python train.py --model="self-supervised audio encoder (BEST-RQ)" --win_length=512 --arch="quartznet" --one_sided=true --steps=7700
Rows from block 2, named by matrix and row number. Rows with one number belong to one channel. Each number is 128 + 24 x the weight over its row's rms, rounded and kept within 0 to 255. All counts start at 0. Numbers have three digits each. After the name is the row's rms in percent of the matrix's.
# convs1: first pointwise conv (model.blocks.2.convs.1.weight, 96x96x1), inputs 0-95
# convs3: second pointwise conv (model.blocks.2.convs.3.weight, 96x96x1, transposed), outputs 0-95
convs1.31 097:128128128182162182128128128133130128128165128128128128128128128128164128092146128124127128155128170128128128128128128187128128120128116149128128128164115128128157128157128119120123066128114152112128128178128128128042128128128128101140148130128184127128128128107076068182120198126129139128
convs3.31 093:096128137115118128128165116107168128128128128113181073149126128128128128128128128045128128128128128143128060128162130128128161066128128128128085128093113128128128128153127128128128128173130044128117128134128128103106101116068128128128143166180128112128146128128128171128128119105128128128
convs1.36 108:128128167085140128128128111128156128128130121200127129128128126099128112062191133128128129128128128128128128128128128128128145156097056128059105128165128088130152128145151128152130128079205104128164125095148128128143133128128132128113106133119156128179115103128125093124121129131128128142
convs3.36 114:181128138166128128128128187128128128114091128174155100128128128128118129128088128130102128161128128128224128139128128128128128061158116094128128128128128171143147123128149128113128128120128156164128102098148128149128140136196139128128073128128128128105128128128128122142189137166097128128
convs1.38 085:128128120123128129128107128128128128105128128112159175170128128128128205117124076166106187128128128206135138149128128128170135092128128128142128127155189128128129144128065102119169158093214128128156079128128128128128128128128128128109128128128117128143128110125128128128128128120131130128
convs3.38 109:128096140128122069128121154128128138103074132151128128136107131154128128128179128175097119138128128127133128105210128128128090078128128128128131072128115111128128098128128128091128135128180128128048101101133162128162128128118104128083128128128107114141102128168149098128128128147109151128
convs1.42 082:128128168128128116128129128128128128091156192168070128128128146128148128128128127128128119169076136218160133128159128104155128128128128128128128128128153084128128128128157128096128073128128128146165128128128128128128128125174128140128128172128166128164128128128123128113128172109152133208
convs3.42 110:147100142157075128128128132145128184128080134128123128172076128149128128128154138143071062163128064128186128085138128140128146128128128128128129128128123090121128126120160128097163128128140128143114112104155159134178128128128111120101110079118107113151102106128128117096109128128098128148
convs1.45 122:128132128128128128146155085135133133162128136128128128155111128100155113123128132128128147093128128128128128128135126128128115145128128114128128128128128128128120103128128128128128128128255125128125247131140128128128128128152127128128132096107128119088128128128114122128128136128121095128
convs3.45 115:128128160128107128128128129153133112128128184130085132137146047128128128118147128091086126128101122128128068128170128110127128128128072133128156128128128117093052087151128071153164105128128128125163128128057128128128123091088122128128128128125128128128126128128128115128113107128159130099
convs1.48 107:128182161128128128128066128128112128146144091163131063137128128128116137128128090179128128165128128128135127128128154128128130128108142146128128128121128128108156161128128128128128069128125124128115128127128191143128089128155128086116113128128128128128124128106208209128130069128128098128
convs3.48 117:126128145128163097128107162144128184128125133145152103128128128128128173128128133128169132128128128111128131179155128145128128120166128128109128141128237128128128141126128128119107133116164146128120111129128151128128128163148157128128126125128132181128135128128106128199173128220128128129
convs1.49 101:145128140128128128107061111088128128111085121103127128128128128129127059128124128128128128128119127160120128101128128112115128223128110128128128163128128105128138137118128159097128128110128128136089113128081142097146128129037108128128128121124151128128128075085128128128081127128128169094
convs3.49 097:127116128128128128086128128128128123128128128135128172128128128127128138128148128128128038128128128143203108128128123128128202128128066151113174128103133126128107128111128127128128131128144198142128133128073180170125092109128166184128156151114128120146128128128128128128128088128145128139
convs1.50 084:128128128128083128128128176104100132128127128128128128128128173071128169128128112128115205148128113128128133128059128126128128128128128128128128120100189177109136109143128142128128128128128128128128128128158128128128128128128128076142076128128089128039128132106158124145128069128108097128
convs3.50 108:128128128150166122170125128095128148172128167128128128179128128128128192128128129128128086154131128123145128128108166128147128142128128173199128128182187108128128128128128128128114128128128128089128139132128128137128128176128221120128163140158083128109120128128128128124128128154179137128
convs1.52 115:128128158175119154170128097107128128129153175128089128128128128128101128142100144128128155103128095128125128155151128149128128066140128128128128128092128128128128146128121128128122128128001128140166178128129114128093185120128116146128132151128128128094128129128159104149128134128128075117
convs3.52 086:162128128128128128169128163180128128084133163128086161128128128172059169090123128135128128103128166128128128128156128128189128128128146157128141155098148128102128128115128173128128128097128180128128128128151128167128128108152176097144127128180128063128128128128145128128128128128109081128
convs1.53 102:190128128128146187128120128128128128128128152128140128128153128132172128161129091128115148063123093119137128115128128128102036128161131128112198114128128128145128128128117128128128128128105128128111210128157128128128190111128128126154111128128111128125128113104128162128137128079107128158
convs3.53 083:128128161128128071128128128128129159150203178128131076135126128039128128128128182128128128092086128128128099128162099129121162132128128128128165159133128123128125128128128128093080128186128128128103126152128168160141128128128128145128104092097128128098128128130136128088157157128128128128
convs1.54 102:128128128128105128128126143123128128139162237154128128107194122128133128121032064115128143128128128123151095132128128128157156126128128141128130137128113128128144109160124074087128128128128115128128114135151135128128139107128140109128128156128155128128145125128122135128128128128128038128
convs3.54 102:128128162128128128128132125142189176079077128128128128128128128150128124121185047134114128134128184098128128097168125083135077151111128109099135159130128133128130128165128106087128128128137128128069131118128166128109146105128135128128128128134128128128128070129128128159128128161080128119
convs1.58 095:128149128128128152078128093128128128128137128128107023128105173128174128128128126122128128084108167128162128173128128128160128099169127088110128157128128148110085128173117097128138112096128128128131121151079090128111128128128128128128112152128128128100128157128142173072134128153128101121
convs3.58 062:127128128128128087128128138128128128080090128140128128087128091122128128147128128130128101121208161068128128077128128128128143099128128128128128149128128142128128128114128128128128128128128128161128128085128186128110128128128128113179136089092227128162128120128128128203100119129128128128
convs1.59 090:214128198128136146094128128128116128187130128128093128140128128087153152087128128128128128128106128128143128128128128128127143099137128128190128128162103128128187186099128128128128128128041128128128128146128129128160128128154128128128128150125128130103128128128154128128128083080157128128
convs3.59 100:103128128151106152128156166217128101128128128145128128128134099104128107160120128128128169132128107128128128130128109128107176128128139128071128109128128144068104140113129128128134099060149178140132128177176167128103128128156182128128128128128128128128128128122127128128196128165128128128
convs1.63 100:130184128128128096148108128128119128116104128128128128128182128128136100128081129140128128073116145128128128128165128128123162128146194128128101088087128128128128159128213128150064133128146128128084125128118143128128128147128116152144128128128128128088128128066128158128128136131201128128
convs3.63 135:128087092118083111128155167115090128128128192128128128128151114128128128128151128128098128128128063128128137088151124119128128128128128054128128088116128128105128128139128128128105134128128150128124128128154151053128115128128166094128128107128094061126128103176128128112097131128180156158
convs1.65 101:198128126043123128128139134128128128097064128125128128085128128119121121209131128128128128128128128165128128128130109128128116128156164128128128128128109128128121135100145097101128157128202114127128128146150128128122138128115128114128091128065128143161127115074128128128064128104128111128
convs3.65 086:128128128181066128128128091128083128124128128128106128128128128086128133126128117128128128128128128128128147044052128104128128128125128102128128175095128128128211081128128128128128128128128128117128164128105083077129128128128130128164128128144161178128121090128128127128122128171128128100
convs1.66 088:128128128128128128172128086151128161154197100116132153094120128128102111128128161128131118128075127128128128048138120128128079128082119128128143128145176128174093128095128128128128128098128068128128128128094094128168076128128080128119180128128128128175128128128128128128128128130128128115
convs3.66 105:095101126128128128128128128128128113128128128113128128103049128062128095138083145128159070128128072128128128128124128128128119128171176128128102084128042055128128128122128113128128128136128102096128128129166130134128128128075101148128128128128128128129128116128133128128128104075128141114
convs1.67 094:145125128128192140140128132128128110128148161190128128126128128128128171117128170128093147118090162146166171100109160128127128128111128115128128128184092128172135128159128139128172117128150090128121128140183128128128080128128130128130168128117128128128112171086175128062152128101128143121
convs3.67 087:128128128128127128127175128162128152128120128128111183103128128147126143128128128128102128128142128128128170103128128131128128128128180128128128153128128057076057078059128128094128128128128156128128128128128128086128128128154081081128128128080121078128128087100128128128126188128110128128
convs1.68 097:128176128128170128190128128128128128128128111128128119139115123128128161128160128141128166128128128181128138056177128149144128098128128128128128153128128124128128099072128038128152179128072128125128129138144101128120128143150128128128123128091120128128128128128149127128128128095128196176
convs3.68 093:169136128128120128100128128064128128128128128128114093128161128128115128128128128159169110128112128128128158099128128110128161144113128126104128128083088128121124128132081128128128128128128100164071128128128128169128090128128128133128128203128084105098128128128128150085128128128186128224
convs1.69 090:128128086128082175128128098128149157111128128174128145104181128169126128109110128109128131128129131128128128093128119111128128128128174128128148090128149136128072128081155128128135175128128128128142039128128162128128189128092128128124143128128128128167128128128094175161161128128122128080
convs3.69 096:128088128130091140075137135131128128128115128097158128128128122128128131147153128128162128128170102128128128148127114159083128150172123187125113162128128149142123110110204128093128128141128073097131219141133128126128128121128128140128164083128128186128107128128099161128132150128101113128
convs1.71 101:128128128163104128090128157128147152132128128128099099122128128128178095128072162128160128068128095128181130128113109128128118128149128108128131128142128108143128064128128128059075091128137128128165071123128128128128128115128128128128101128128089128142128128128128213128155128128092116128
convs3.71 091:149128098128128139128128152128128128128128128128128128128128053128128143094128128128127103113112128040128108135128128142128128128170128128131128128128184128127128128189128167066128128128148128152128128110128128128128128128128150111146128128128081112117128097128199128128132128128040080170
convs1.72 105:128126112100178113128120128114128115128084128128109128128162104167164143152128128128123128128096128136109128128128128114175108166095169128173130128189154128128128116069127081128128128128128128128128157122128128128125128031128128093128072128128089080128119129128128152128128128069128128128
convs3.72 099:162128091128128128113128128143167066128128122070128128128128101128128067128068128128177139128182128146128128136106067128128128128075128128128092128103128119128128179128156134142117128128128115083127143134128046128128158128128161128128128128128133201128128135128128128128123114128128128112
convs1.73 120:108060131079128069107128128128107128145162128128122119128128108128149128149144122129128128128128128128128128125121128097163128140128117128128128128087120204120159030128128146128128125114122128237129130123128122102147102128174112135128088141128128145128128108128128128128128132128132153127
convs3.73 116:172128128128080128050113091072128128128106108104128143128128128128115113128153200139150144103148109151122116128128098132128135106128118128101128150131128141142128128128160128095121120128128128128093235060128128128128138128128128120128139128128128128128128148128128192153128094128128111129
convs1.74 098:128159128128128126168128151128127128138128128128196128128128128145128128128144128128128128089128117128184128128128105116128189128142128040182068128128126146128128128081145128168128128128128128131103128154128107128211128151110128132128128128141179128196128165128128149128128128128128128128
convs3.74 084:171128128184128128128128149167128128128128128128128223128128121125090128081125207177118153128128128137128145128128097086140128128152121193128128128128166128124152128128151128128128128128128178123137128128130128127116189100128128115128066128128128164128128128128128128128128128128077128148
convs1.76 110:128090128128104128115128128128128072109128118179128134213128119128178125145128125128125151143128083128128128128128125128128126150128128128151117128166128127127128175128089128130183128128196152128186128130159147131128128128076175128103139128128157121176100134083128101128139128128137116086
convs3.76 110:128128083128128128157128133128091132128128128203140151098155128128128128156096128128128135128190109128172158100117128128143128085128128075161184096128126139128116148128146128113079128128181154128073128121128136088128128128090128128151089128130099091177128125128128128128128098176120128135
convs1.79 100:110079110166135165091128121128128120132087128128163128111161193128148128112149128096128135076128138127128106128128103128128128157128128128142128128128128132128134092128152128167150128128092128217128128128150128128134170109134099146128128128156067128128128097128128128218128128128167128122
convs3.79 102:097128128128128167128128128123128128128127128128092104128171163128105101128128128162106117158132128128113093128128128129128128128128128126127187128128107177160128128107073139088139204110149182095127097132128128150128122138189144128099128180136128164128128128128073126131136095063151128129
convs1.80 092:145199128124134128124128135128128138131128128128173122176081113129133128089144128128129128153142153128155166128128113164128124128128128128127128128132152103128104128130128128128128128064146132128157079116128128156218191128185150078128129128128128169128154128128128128146128122093090128088
convs3.80 101:062128128128153128128152128128128143128128106147228128128128128128134128144093128129128128128073128128128128128128122128128128128128143207128104128128095148124127116101173128102128128128128130205128128108150128128128128083128182128128053156120128108128178112118128128146128128128133128131
convs1.81 107:135128138128128122132142128128109150186129128182128128195128128119128128128128128136128166124127128131137128063136165128149128128122128156101128097145128061128128149158136118139099178112186109128061087128128138138128128140162125108128128154085128127200128153117108128128128128128153088128
convs3.81 097:128128128136128100128128128137128153139128088129132126135128128228108121128093120139128128072128059130145128124087128155128128128084128126128128128128153095128086090128158128119124128109182128128097093128128152128154141185128128091128128128069083128128128128098128101128128163128085128129
convs1.82 106:128076125151150128136128122128128128130128128185128146128048128128128128126128146080128131146126133143128139128108195071177128128113122133128128125117128128128104114107159131128067153128124163162128065095128119126182120129149128125128128128182132143080122128128128128084128128129128084128
convs3.82 081:100111147128103128129158128183128128152128128128128128128128129128128120128026128094128153128128128128142128128109128133129132126156162128128128157182071128128138078134128128128128146128124128167128128096061086128101163128121143121128128162128114128128128125128128128171048121091092128153
convs1.83 088:128089128128128212128132128128128189135104128175130186136128128128128174128128095075128121128145128100152176067128150128128128100140126128097128128128101128128128128128051140128128128128196113128128197128128128131128128128128128128128128127090128128128128128128128128128128128128143080134
convs3.83 100:110104128176144188095065128128111128143128131110128138128091128128092128128111129128131164128164105128117128144121116128153128149161128169128128136106150128141143209111127128128128128103128137088150128159128126110128128203131152171066151128123159128128140128128103128155132094097128128081
convs1.84 093:128128170186188128128128117132128128128128128147088149128128128128137128144107128072131128128164129128138128143109159128102130125128140170116116059153126156157128128128128040128125138128128131156128095128156110128050076128114149128128128176128128128107128128128089128128137180128128128128
convs3.84 089:128147079128108132128090128128128128128103128117179200193128126125128128128128205070128163091128128101128128157128096128128127128072128128128128128128128128128128187128128143128090150128118128087128128128096128129128128128128182128128128128128209128127128082116128128128128118128128128128
convs1.86 084:152128170128099128128101139125128154128128128151128096128128157102128128051128200159164126090100215071128154088128156117086128128135128172128142172166128176128124128144131128128098128128128110108128128128120128128128128128179128089144098128119128128128147128128128128128128128149131139128
convs3.86 099:129128175128161128128091128105128128085091059140073128090101142128095106095101103128115113128128128113128128176171115128128128117124138180128128128128121128128148110132082128128128128148128192128128169129092129184128128078128120060128128128128128128128111088128128128128128128127128083128
convs1.89 087:128128144128166149085128107160166191128128059128128128078111099128100158143177128128168109184131128127128128128158128128128128128128123128128108128128128096128128128118128128128128057110128059163128159128149175126099128148168128075128128128125128159155119135128158128129128143107128128128
convs3.89 087:088128128128128060087128128127128158128128156117128122128128128104128128128092128128128095160080128128122128064128128144128128128149135128128156067128086128128128128128128128128128123184073128128128128128101085138142128128080128128128161172128128121128126128137137162128072061058126128128
convs1.91 143:131185128118142128133134128121110141128131133000128148101110128149128096129128128159128117078128128127128128115128128151128133128128128109132128128128128109108130147139128128128156134103122128128128128128128136148147194120155109128128128140128128128128130128128123142128128110117213100137
convs3.91 132:141148144128187128149128128158171128164111136249128128128131128139128153112128184180128104151129195136173128151128128128176128128128131128128156128135129128123128128122058128139128138131128162158137128128128159147107149125128128128128132142145128118135140129137096128128147154128149118128