config = dict(
    model='self-supervised audio encoder (BEST-RQ)',
    dataset='acted Russian speech (Dusha)',
    input='log_mel',
    codebook_size=1024,
    drop_path=0.2,
    kernel_size=11,
    widths=[96, 144, 208],
    init='kaiming_normal',
    residual_init='none',
    lr=0.0039,
    shampoo_beta=0.99,
    magnitude_pruning=0.5,
    epochs=75.7,
    warmup_steps=1540,
    weight_decay=0.05,
)
Rows from block 5, named by matrix and row number. Rows with one number belong to one channel. Each number is 200 + 30 x the weight over its row's rms, rounded and kept within 0 to 999. All counts start at 0. After the name is the row's rms in percent of the matrix's.
# convs1: first pointwise conv (model.blocks.5.convs.1.weight, 144x144x1), inputs 48-95
# convs3: second pointwise conv (model.blocks.5.convs.3.weight, 144x144x1, transposed), outputs 48-95
convs1.107,109,200,200,200,176,200,166,192,200,196,200,195,293,253,259,200,200,289,200,200,200,188,192,250,200,200,203,245,200,200,200,200,227,200,200,201,287,200,121,186,278,200,154,200,189,200,203,200,137
convs3.107,116,190,200,249,200,130,200,200,200,200,131,200,200,178,118,200,207,200,198,200,200,200,286,200,249,169,200,200,198,304,200,200,200,200,197,161,167,166,200,201,158,113,200,271,200,147,191,159,239
convs1.108,107,200,213,240,200,207,206,174,200,174,231,200,196,175,200,200,195,200,224,200,200,200,200,200,200,200,115,200,240,200,200,200,146,193,200,200,175,243,200,200,136,200,200,200,203,200,281,200,200
convs3.108,126,200,148,140,191,200,234,200,200,201,200,182,160,200,182,195,200,237,200,200,232,200,210,225,200,199,198,200,137,200,172,200,198,200,200,197,182,216,223,134,200,168,200,214,245,218,209,177,135
convs1.109,107,141,200,165,163,200,187,236,181,228,200,253,213,200,200,158,209,215,200,200,200,173,257,180,200,201,200,200,200,233,200,157,200,200,221,202,200,245,200,200,200,201,193,75,226,200,198,267,237
convs3.109,082,153,200,251,254,200,259,200,238,200,226,196,200,200,200,200,291,200,200,285,200,177,207,200,201,200,178,200,200,200,203,226,200,200,200,200,200,200,200,264,243,251,200,188,200,233,200,155,206
convs1.110,115,200,200,200,225,227,179,184,200,173,206,200,263,236,200,192,200,194,200,159,200,231,275,197,203,183,149,144,228,332,200,278,200,213,200,200,200,200,200,219,200,193,200,200,213,239,200,201,200
convs3.110,112,200,200,200,228,190,182,200,190,200,274,151,133,200,200,200,200,200,247,200,164,199,200,200,200,200,162,200,200,194,211,200,200,200,196,200,212,200,189,149,200,200,268,200,152,200,252,200,223
convs1.111,092,200,200,200,200,243,200,200,174,200,136,221,200,200,200,207,208,200,200,200,204,200,200,168,130,218,200,200,200,170,200,200,228,200,200,200,200,200,200,200,202,200,186,200,183,158,200,292,200
convs3.111,094,175,200,192,200,200,197,161,200,200,200,200,271,172,200,199,200,200,243,206,202,201,200,200,81,151,200,132,200,200,201,200,200,200,205,200,199,200,197,203,200,231,119,200,207,207,200,118,200
convs1.112,106,157,286,200,265,200,200,200,200,146,198,134,86,200,193,200,178,200,200,156,170,200,238,200,200,225,200,152,200,130,200,137,200,199,140,226,147,191,210,155,200,200,264,200,198,200,231,200,244
convs3.112,116,247,200,287,175,204,200,207,180,300,200,200,200,233,281,219,274,200,200,216,200,201,176,200,187,200,200,200,201,200,200,151,217,132,200,200,200,200,157,200,168,200,200,186,200,200,200,157,178
convs1.113,097,232,151,181,200,227,200,200,212,205,173,200,134,142,200,340,175,205,200,200,200,193,200,155,240,200,218,184,178,200,257,207,302,200,200,222,146,234,223,200,200,200,200,177,138,200,201,235,230
convs3.113,089,126,242,200,200,200,207,200,200,187,200,150,208,200,226,305,203,200,159,200,200,200,134,200,200,200,177,200,195,199,200,200,108,169,200,247,186,200,200,251,200,200,200,200,200,200,200,233,200
convs1.114,100,135,203,207,200,200,156,226,235,270,243,224,200,200,200,200,215,190,126,238,187,200,274,227,200,165,200,196,200,167,238,200,153,200,200,200,212,200,200,175,200,188,192,227,200,200,200,200,200
convs3.114,095,201,240,200,127,200,200,200,238,200,327,200,200,145,160,219,200,161,190,200,200,224,228,159,198,200,200,200,268,249,200,200,200,136,220,200,200,200,200,200,254,200,268,209,200,198,126,200,110
convs1.115,121,200,274,169,200,186,200,276,200,200,200,212,216,237,152,210,207,200,259,223,200,200,291,181,200,200,156,200,200,200,200,200,201,200,229,200,200,200,200,154,162,200,209,196,186,202,200,200,200
convs3.115,098,200,211,200,200,210,220,200,269,200,200,200,200,186,200,173,200,243,203,200,200,200,204,200,278,276,168,163,225,236,200,208,249,246,200,240,230,200,200,200,200,181,200,198,262,240,200,200,200
convs1.116,087,229,201,200,200,200,203,155,200,198,248,128,235,200,200,215,200,251,262,134,217,268,192,200,230,170,200,200,281,211,200,189,151,227,200,152,200,168,247,263,200,233,200,200,200,203,200,200,200
convs3.116,097,174,200,200,200,190,192,183,211,146,143,261,200,200,200,200,235,185,209,200,167,220,200,147,228,197,200,200,158,200,286,218,200,200,163,200,200,219,165,200,155,200,238,204,200,183,229,233,200
convs1.117,091,234,200,200,200,183,196,165,200,200,200,177,233,242,200,200,200,333,195,200,200,200,179,200,188,247,200,99,200,174,239,238,200,200,311,163,200,200,179,226,200,143,200,190,200,182,238,200,229
convs3.117,094,122,200,172,200,193,146,192,211,200,170,200,150,216,200,131,200,224,222,200,61,200,200,134,242,236,165,254,195,200,227,206,200,205,199,200,176,203,147,192,191,200,200,200,226,138,200,200,190
convs1.118,101,140,197,189,200,200,209,174,200,173,219,200,215,177,132,196,175,250,200,246,200,200,200,200,200,200,200,200,200,200,266,200,200,200,200,200,228,200,200,200,200,200,200,174,200,200,198,200,200
convs3.118,088,254,200,200,200,200,200,175,200,165,166,209,200,261,226,200,200,228,220,200,200,228,200,200,243,200,200,194,256,200,200,197,200,111,200,231,200,200,202,196,200,200,200,206,200,243,200,200,154
convs1.119,095,166,200,200,187,200,200,103,199,200,200,200,175,200,200,173,200,204,200,200,194,200,200,144,330,200,183,200,200,162,200,200,200,200,203,231,200,229,200,199,200,200,200,200,200,200,192,279,65
convs3.119,105,200,168,200,200,161,200,200,188,200,193,208,200,157,200,205,200,200,208,153,142,192,200,160,200,200,149,202,200,200,213,205,182,202,147,200,247,199,139,200,136,200,204,148,200,167,219,248,245
convs1.120,107,194,123,243,130,199,200,200,181,185,200,200,200,200,191,137,248,233,192,198,200,174,200,200,212,200,200,281,200,206,175,149,162,200,200,206,242,200,286,200,162,172,200,200,200,200,252,200,146
convs3.120,084,200,118,143,200,200,328,200,200,248,200,200,200,243,201,200,200,232,269,177,221,200,200,278,145,200,200,200,200,210,200,200,200,255,200,164,200,194,200,144,200,200,200,200,211,200,188,258,200
convs1.121,076,200,165,200,131,200,200,200,219,200,200,200,284,200,200,200,200,200,200,255,220,209,184,201,223,200,290,150,200,200,200,214,154,200,152,200,200,200,200,200,187,200,200,200,200,201,182,200,200
convs3.121,080,232,111,144,200,200,200,239,177,200,191,200,244,200,200,200,100,205,200,184,202,136,162,204,149,179,215,200,146,186,200,145,176,200,200,200,159,229,200,173,200,200,200,187,200,163,164,200,200
convs1.122,096,216,208,130,124,228,200,200,192,198,200,200,324,200,200,198,200,200,200,200,200,241,200,200,200,200,231,200,200,200,200,200,200,200,242,200,200,208,121,203,208,200,200,200,200,174,200,137,127
convs3.122,118,283,200,274,200,200,240,208,138,221,200,200,200,200,200,200,200,91,200,200,225,261,200,200,227,240,213,174,200,227,200,200,200,200,212,200,200,162,200,270,200,119,200,198,263,176,200,200,149
convs1.123,091,195,200,242,177,200,200,220,200,200,200,215,228,187,204,198,200,200,171,227,222,153,200,200,225,199,200,200,200,262,237,211,200,165,192,200,200,206,154,200,200,200,197,283,218,200,200,144,250
convs3.123,088,200,123,229,253,200,200,200,200,200,200,200,192,200,280,200,236,198,200,200,200,200,200,200,257,200,208,200,290,200,163,291,197,200,153,200,200,200,200,200,200,200,200,200,200,340,166,261,176
convs1.124,106,200,127,200,200,123,202,200,200,169,260,203,200,200,182,200,200,200,219,138,207,200,200,200,284,228,200,159,200,282,200,224,200,200,200,201,209,179,162,200,200,200,266,155,200,200,177,200,200
convs3.124,098,260,200,200,197,200,200,200,223,132,200,200,214,239,159,200,244,200,200,231,182,200,251,200,259,200,200,240,200,172,212,200,192,142,161,188,213,200,156,197,200,200,249,200,226,212,240,189,177
convs1.125,102,200,205,228,200,202,199,200,200,213,245,200,161,200,272,312,200,108,251,200,201,203,239,200,200,200,247,200,200,200,184,200,204,187,227,155,223,198,227,200,156,79,200,200,200,205,233,323,200
convs3.125,067,144,200,178,200,200,200,200,200,182,252,200,200,143,200,133,159,185,206,200,157,177,200,200,228,200,200,200,200,145,207,200,200,200,200,200,200,200,142,200,200,200,200,200,200,201,91,52,283
convs1.126,110,210,200,200,242,200,249,200,198,200,200,200,180,161,232,247,200,200,121,200,217,185,200,200,199,200,206,200,199,153,134,127,200,200,264,183,200,146,200,185,164,200,200,388,162,200,168,234,190
convs3.126,092,200,234,185,248,150,200,200,221,200,200,200,200,200,182,200,200,200,200,258,200,200,200,256,192,196,200,200,200,200,200,232,200,202,200,200,141,260,200,151,200,200,200,200,200,182,200,150,200
convs1.127,094,215,200,200,200,200,208,200,184,200,200,188,200,184,200,133,200,200,200,240,200,200,200,200,200,210,255,188,200,200,200,222,203,200,108,200,197,196,200,200,238,154,202,196,200,256,203,200,203
convs3.127,101,199,200,200,248,200,200,200,264,168,200,180,200,200,221,224,231,200,200,200,123,200,167,138,200,170,185,200,200,200,200,207,200,214,171,200,189,108,184,200,200,230,200,155,200,200,200,133,200
convs1.128,083,200,200,200,200,182,117,200,200,181,200,170,200,187,200,209,200,199,200,200,200,200,200,206,200,153,200,208,200,200,200,200,206,200,228,200,200,200,257,152,200,207,200,120,200,224,200,200,200
convs3.128,082,200,200,200,200,219,200,129,166,172,200,200,200,200,200,227,200,144,266,284,225,200,164,200,200,200,200,215,200,200,200,149,240,277,251,158,200,200,184,227,147,120,254,268,169,200,193,200,194
convs1.129,113,203,200,200,200,200,168,207,200,221,248,244,223,200,200,309,200,200,187,114,200,188,204,165,201,203,200,140,252,335,200,200,200,176,200,201,200,150,200,232,200,200,202,158,211,207,245,200,209
convs3.129,143,200,246,192,154,202,200,267,141,241,123,200,216,184,200,173,171,244,200,200,200,176,137,200,200,128,227,174,200,187,283,188,200,200,200,200,200,200,200,200,200,183,178,155,185,200,204,194,200
convs1.130,117,200,200,203,200,200,183,200,271,170,205,200,200,254,149,185,170,185,200,200,200,268,188,200,136,206,218,205,153,200,200,160,187,200,202,91,200,200,192,229,240,208,200,198,169,200,200,146,255
convs3.130,085,186,207,200,221,198,200,200,200,200,200,200,200,240,158,200,243,200,200,109,200,200,200,303,273,246,200,200,200,189,200,200,200,207,208,252,194,271,200,200,207,200,233,200,200,200,200,200,200
convs1.131,104,200,176,104,202,200,165,199,200,215,200,267,236,200,200,200,190,200,200,200,313,200,200,121,200,177,206,200,200,220,166,316,203,200,204,184,204,200,200,265,233,200,200,141,200,200,206,130,200
convs3.131,115,193,200,200,200,204,200,284,163,200,178,204,200,226,200,200,197,200,200,175,200,200,187,114,200,205,200,198,200,200,200,200,200,209,178,200,265,200,110,200,193,147,200,200,218,184,200,252,200
convs1.132,107,200,200,105,200,200,200,200,191,200,290,200,200,166,240,200,200,171,200,232,187,200,210,200,169,200,123,200,198,211,235,200,200,200,200,200,205,200,200,224,248,208,200,200,239,192,200,200,200
convs3.132,111,247,200,272,268,232,194,140,138,221,200,200,189,266,222,200,204,206,201,200,164,200,200,194,200,165,200,250,147,202,80,144,200,200,200,200,211,212,200,200,205,181,200,200,200,200,200,200,200
convs1.133,111,200,204,200,200,194,167,211,200,246,200,279,233,196,182,168,201,200,182,210,200,200,200,191,252,200,200,178,198,195,206,200,233,200,214,152,200,175,188,200,200,244,200,201,190,197,200,144,200
convs3.133,099,200,200,200,272,198,200,260,200,200,148,200,200,200,170,200,185,200,200,200,200,200,200,183,200,200,170,200,200,200,254,210,200,177,200,200,200,167,200,224,256,227,196,135,200,200,200,178,246
convs1.134,095,232,200,200,200,200,139,220,155,116,203,200,193,202,228,200,144,200,200,200,200,200,202,200,200,200,198,108,201,200,200,211,200,200,200,124,146,200,200,200,212,200,260,200,277,164,200,200,200
convs3.134,090,200,200,190,200,200,230,220,200,174,200,200,256,224,200,203,200,200,200,200,200,204,200,200,242,200,180,200,200,200,192,200,212,200,124,200,200,200,200,200,200,200,192,125,190,200,210,200,272
convs1.135,100,239,244,134,200,200,200,200,246,200,200,214,200,200,200,203,200,200,152,200,171,165,200,200,168,200,235,184,200,157,224,195,200,200,200,200,84,200,200,224,291,200,213,154,200,200,200,265,198
convs3.135,099,200,211,230,200,123,170,125,134,200,200,234,205,200,205,200,216,200,200,227,111,200,228,115,180,200,200,200,200,200,200,200,200,174,200,200,226,200,200,200,200,242,204,213,200,200,200,200,215
convs1.136,078,200,200,200,167,200,200,144,200,195,200,225,200,203,200,200,164,213,200,211,323,200,205,200,154,213,200,242,200,186,200,200,182,200,200,209,193,200,200,200,200,200,200,241,200,200,200,230,207
convs3.136,071,200,188,200,200,200,200,84,200,200,138,200,198,200,205,195,200,241,200,200,200,200,200,188,215,216,198,245,200,223,113,200,192,200,200,256,200,212,210,221,220,196,188,252,200,200,200,200,156
convs1.137,085,206,200,200,178,200,200,200,200,200,200,221,200,200,200,193,174,205,200,203,246,200,190,200,200,214,207,200,200,132,167,200,166,205,200,207,141,200,200,200,189,200,200,200,200,269,200,200,200
convs3.137,124,187,200,200,200,200,156,200,267,190,273,107,189,150,210,200,200,134,210,229,200,169,200,167,200,200,181,200,200,207,134,179,273,200,200,139,200,182,200,179,200,200,200,171,140,213,228,200,238
convs1.138,104,200,200,233,200,200,200,199,223,200,162,183,200,200,200,200,200,200,200,200,219,200,238,291,218,210,200,191,245,200,200,208,200,200,167,159,200,200,200,200,200,167,200,157,200,142,200,180,214
convs3.138,074,200,195,200,170,200,167,245,200,202,200,200,236,210,200,200,205,216,202,200,254,200,181,136,200,200,154,200,200,193,187,200,200,194,200,302,210,142,219,200,200,200,200,180,200,200,200,245,221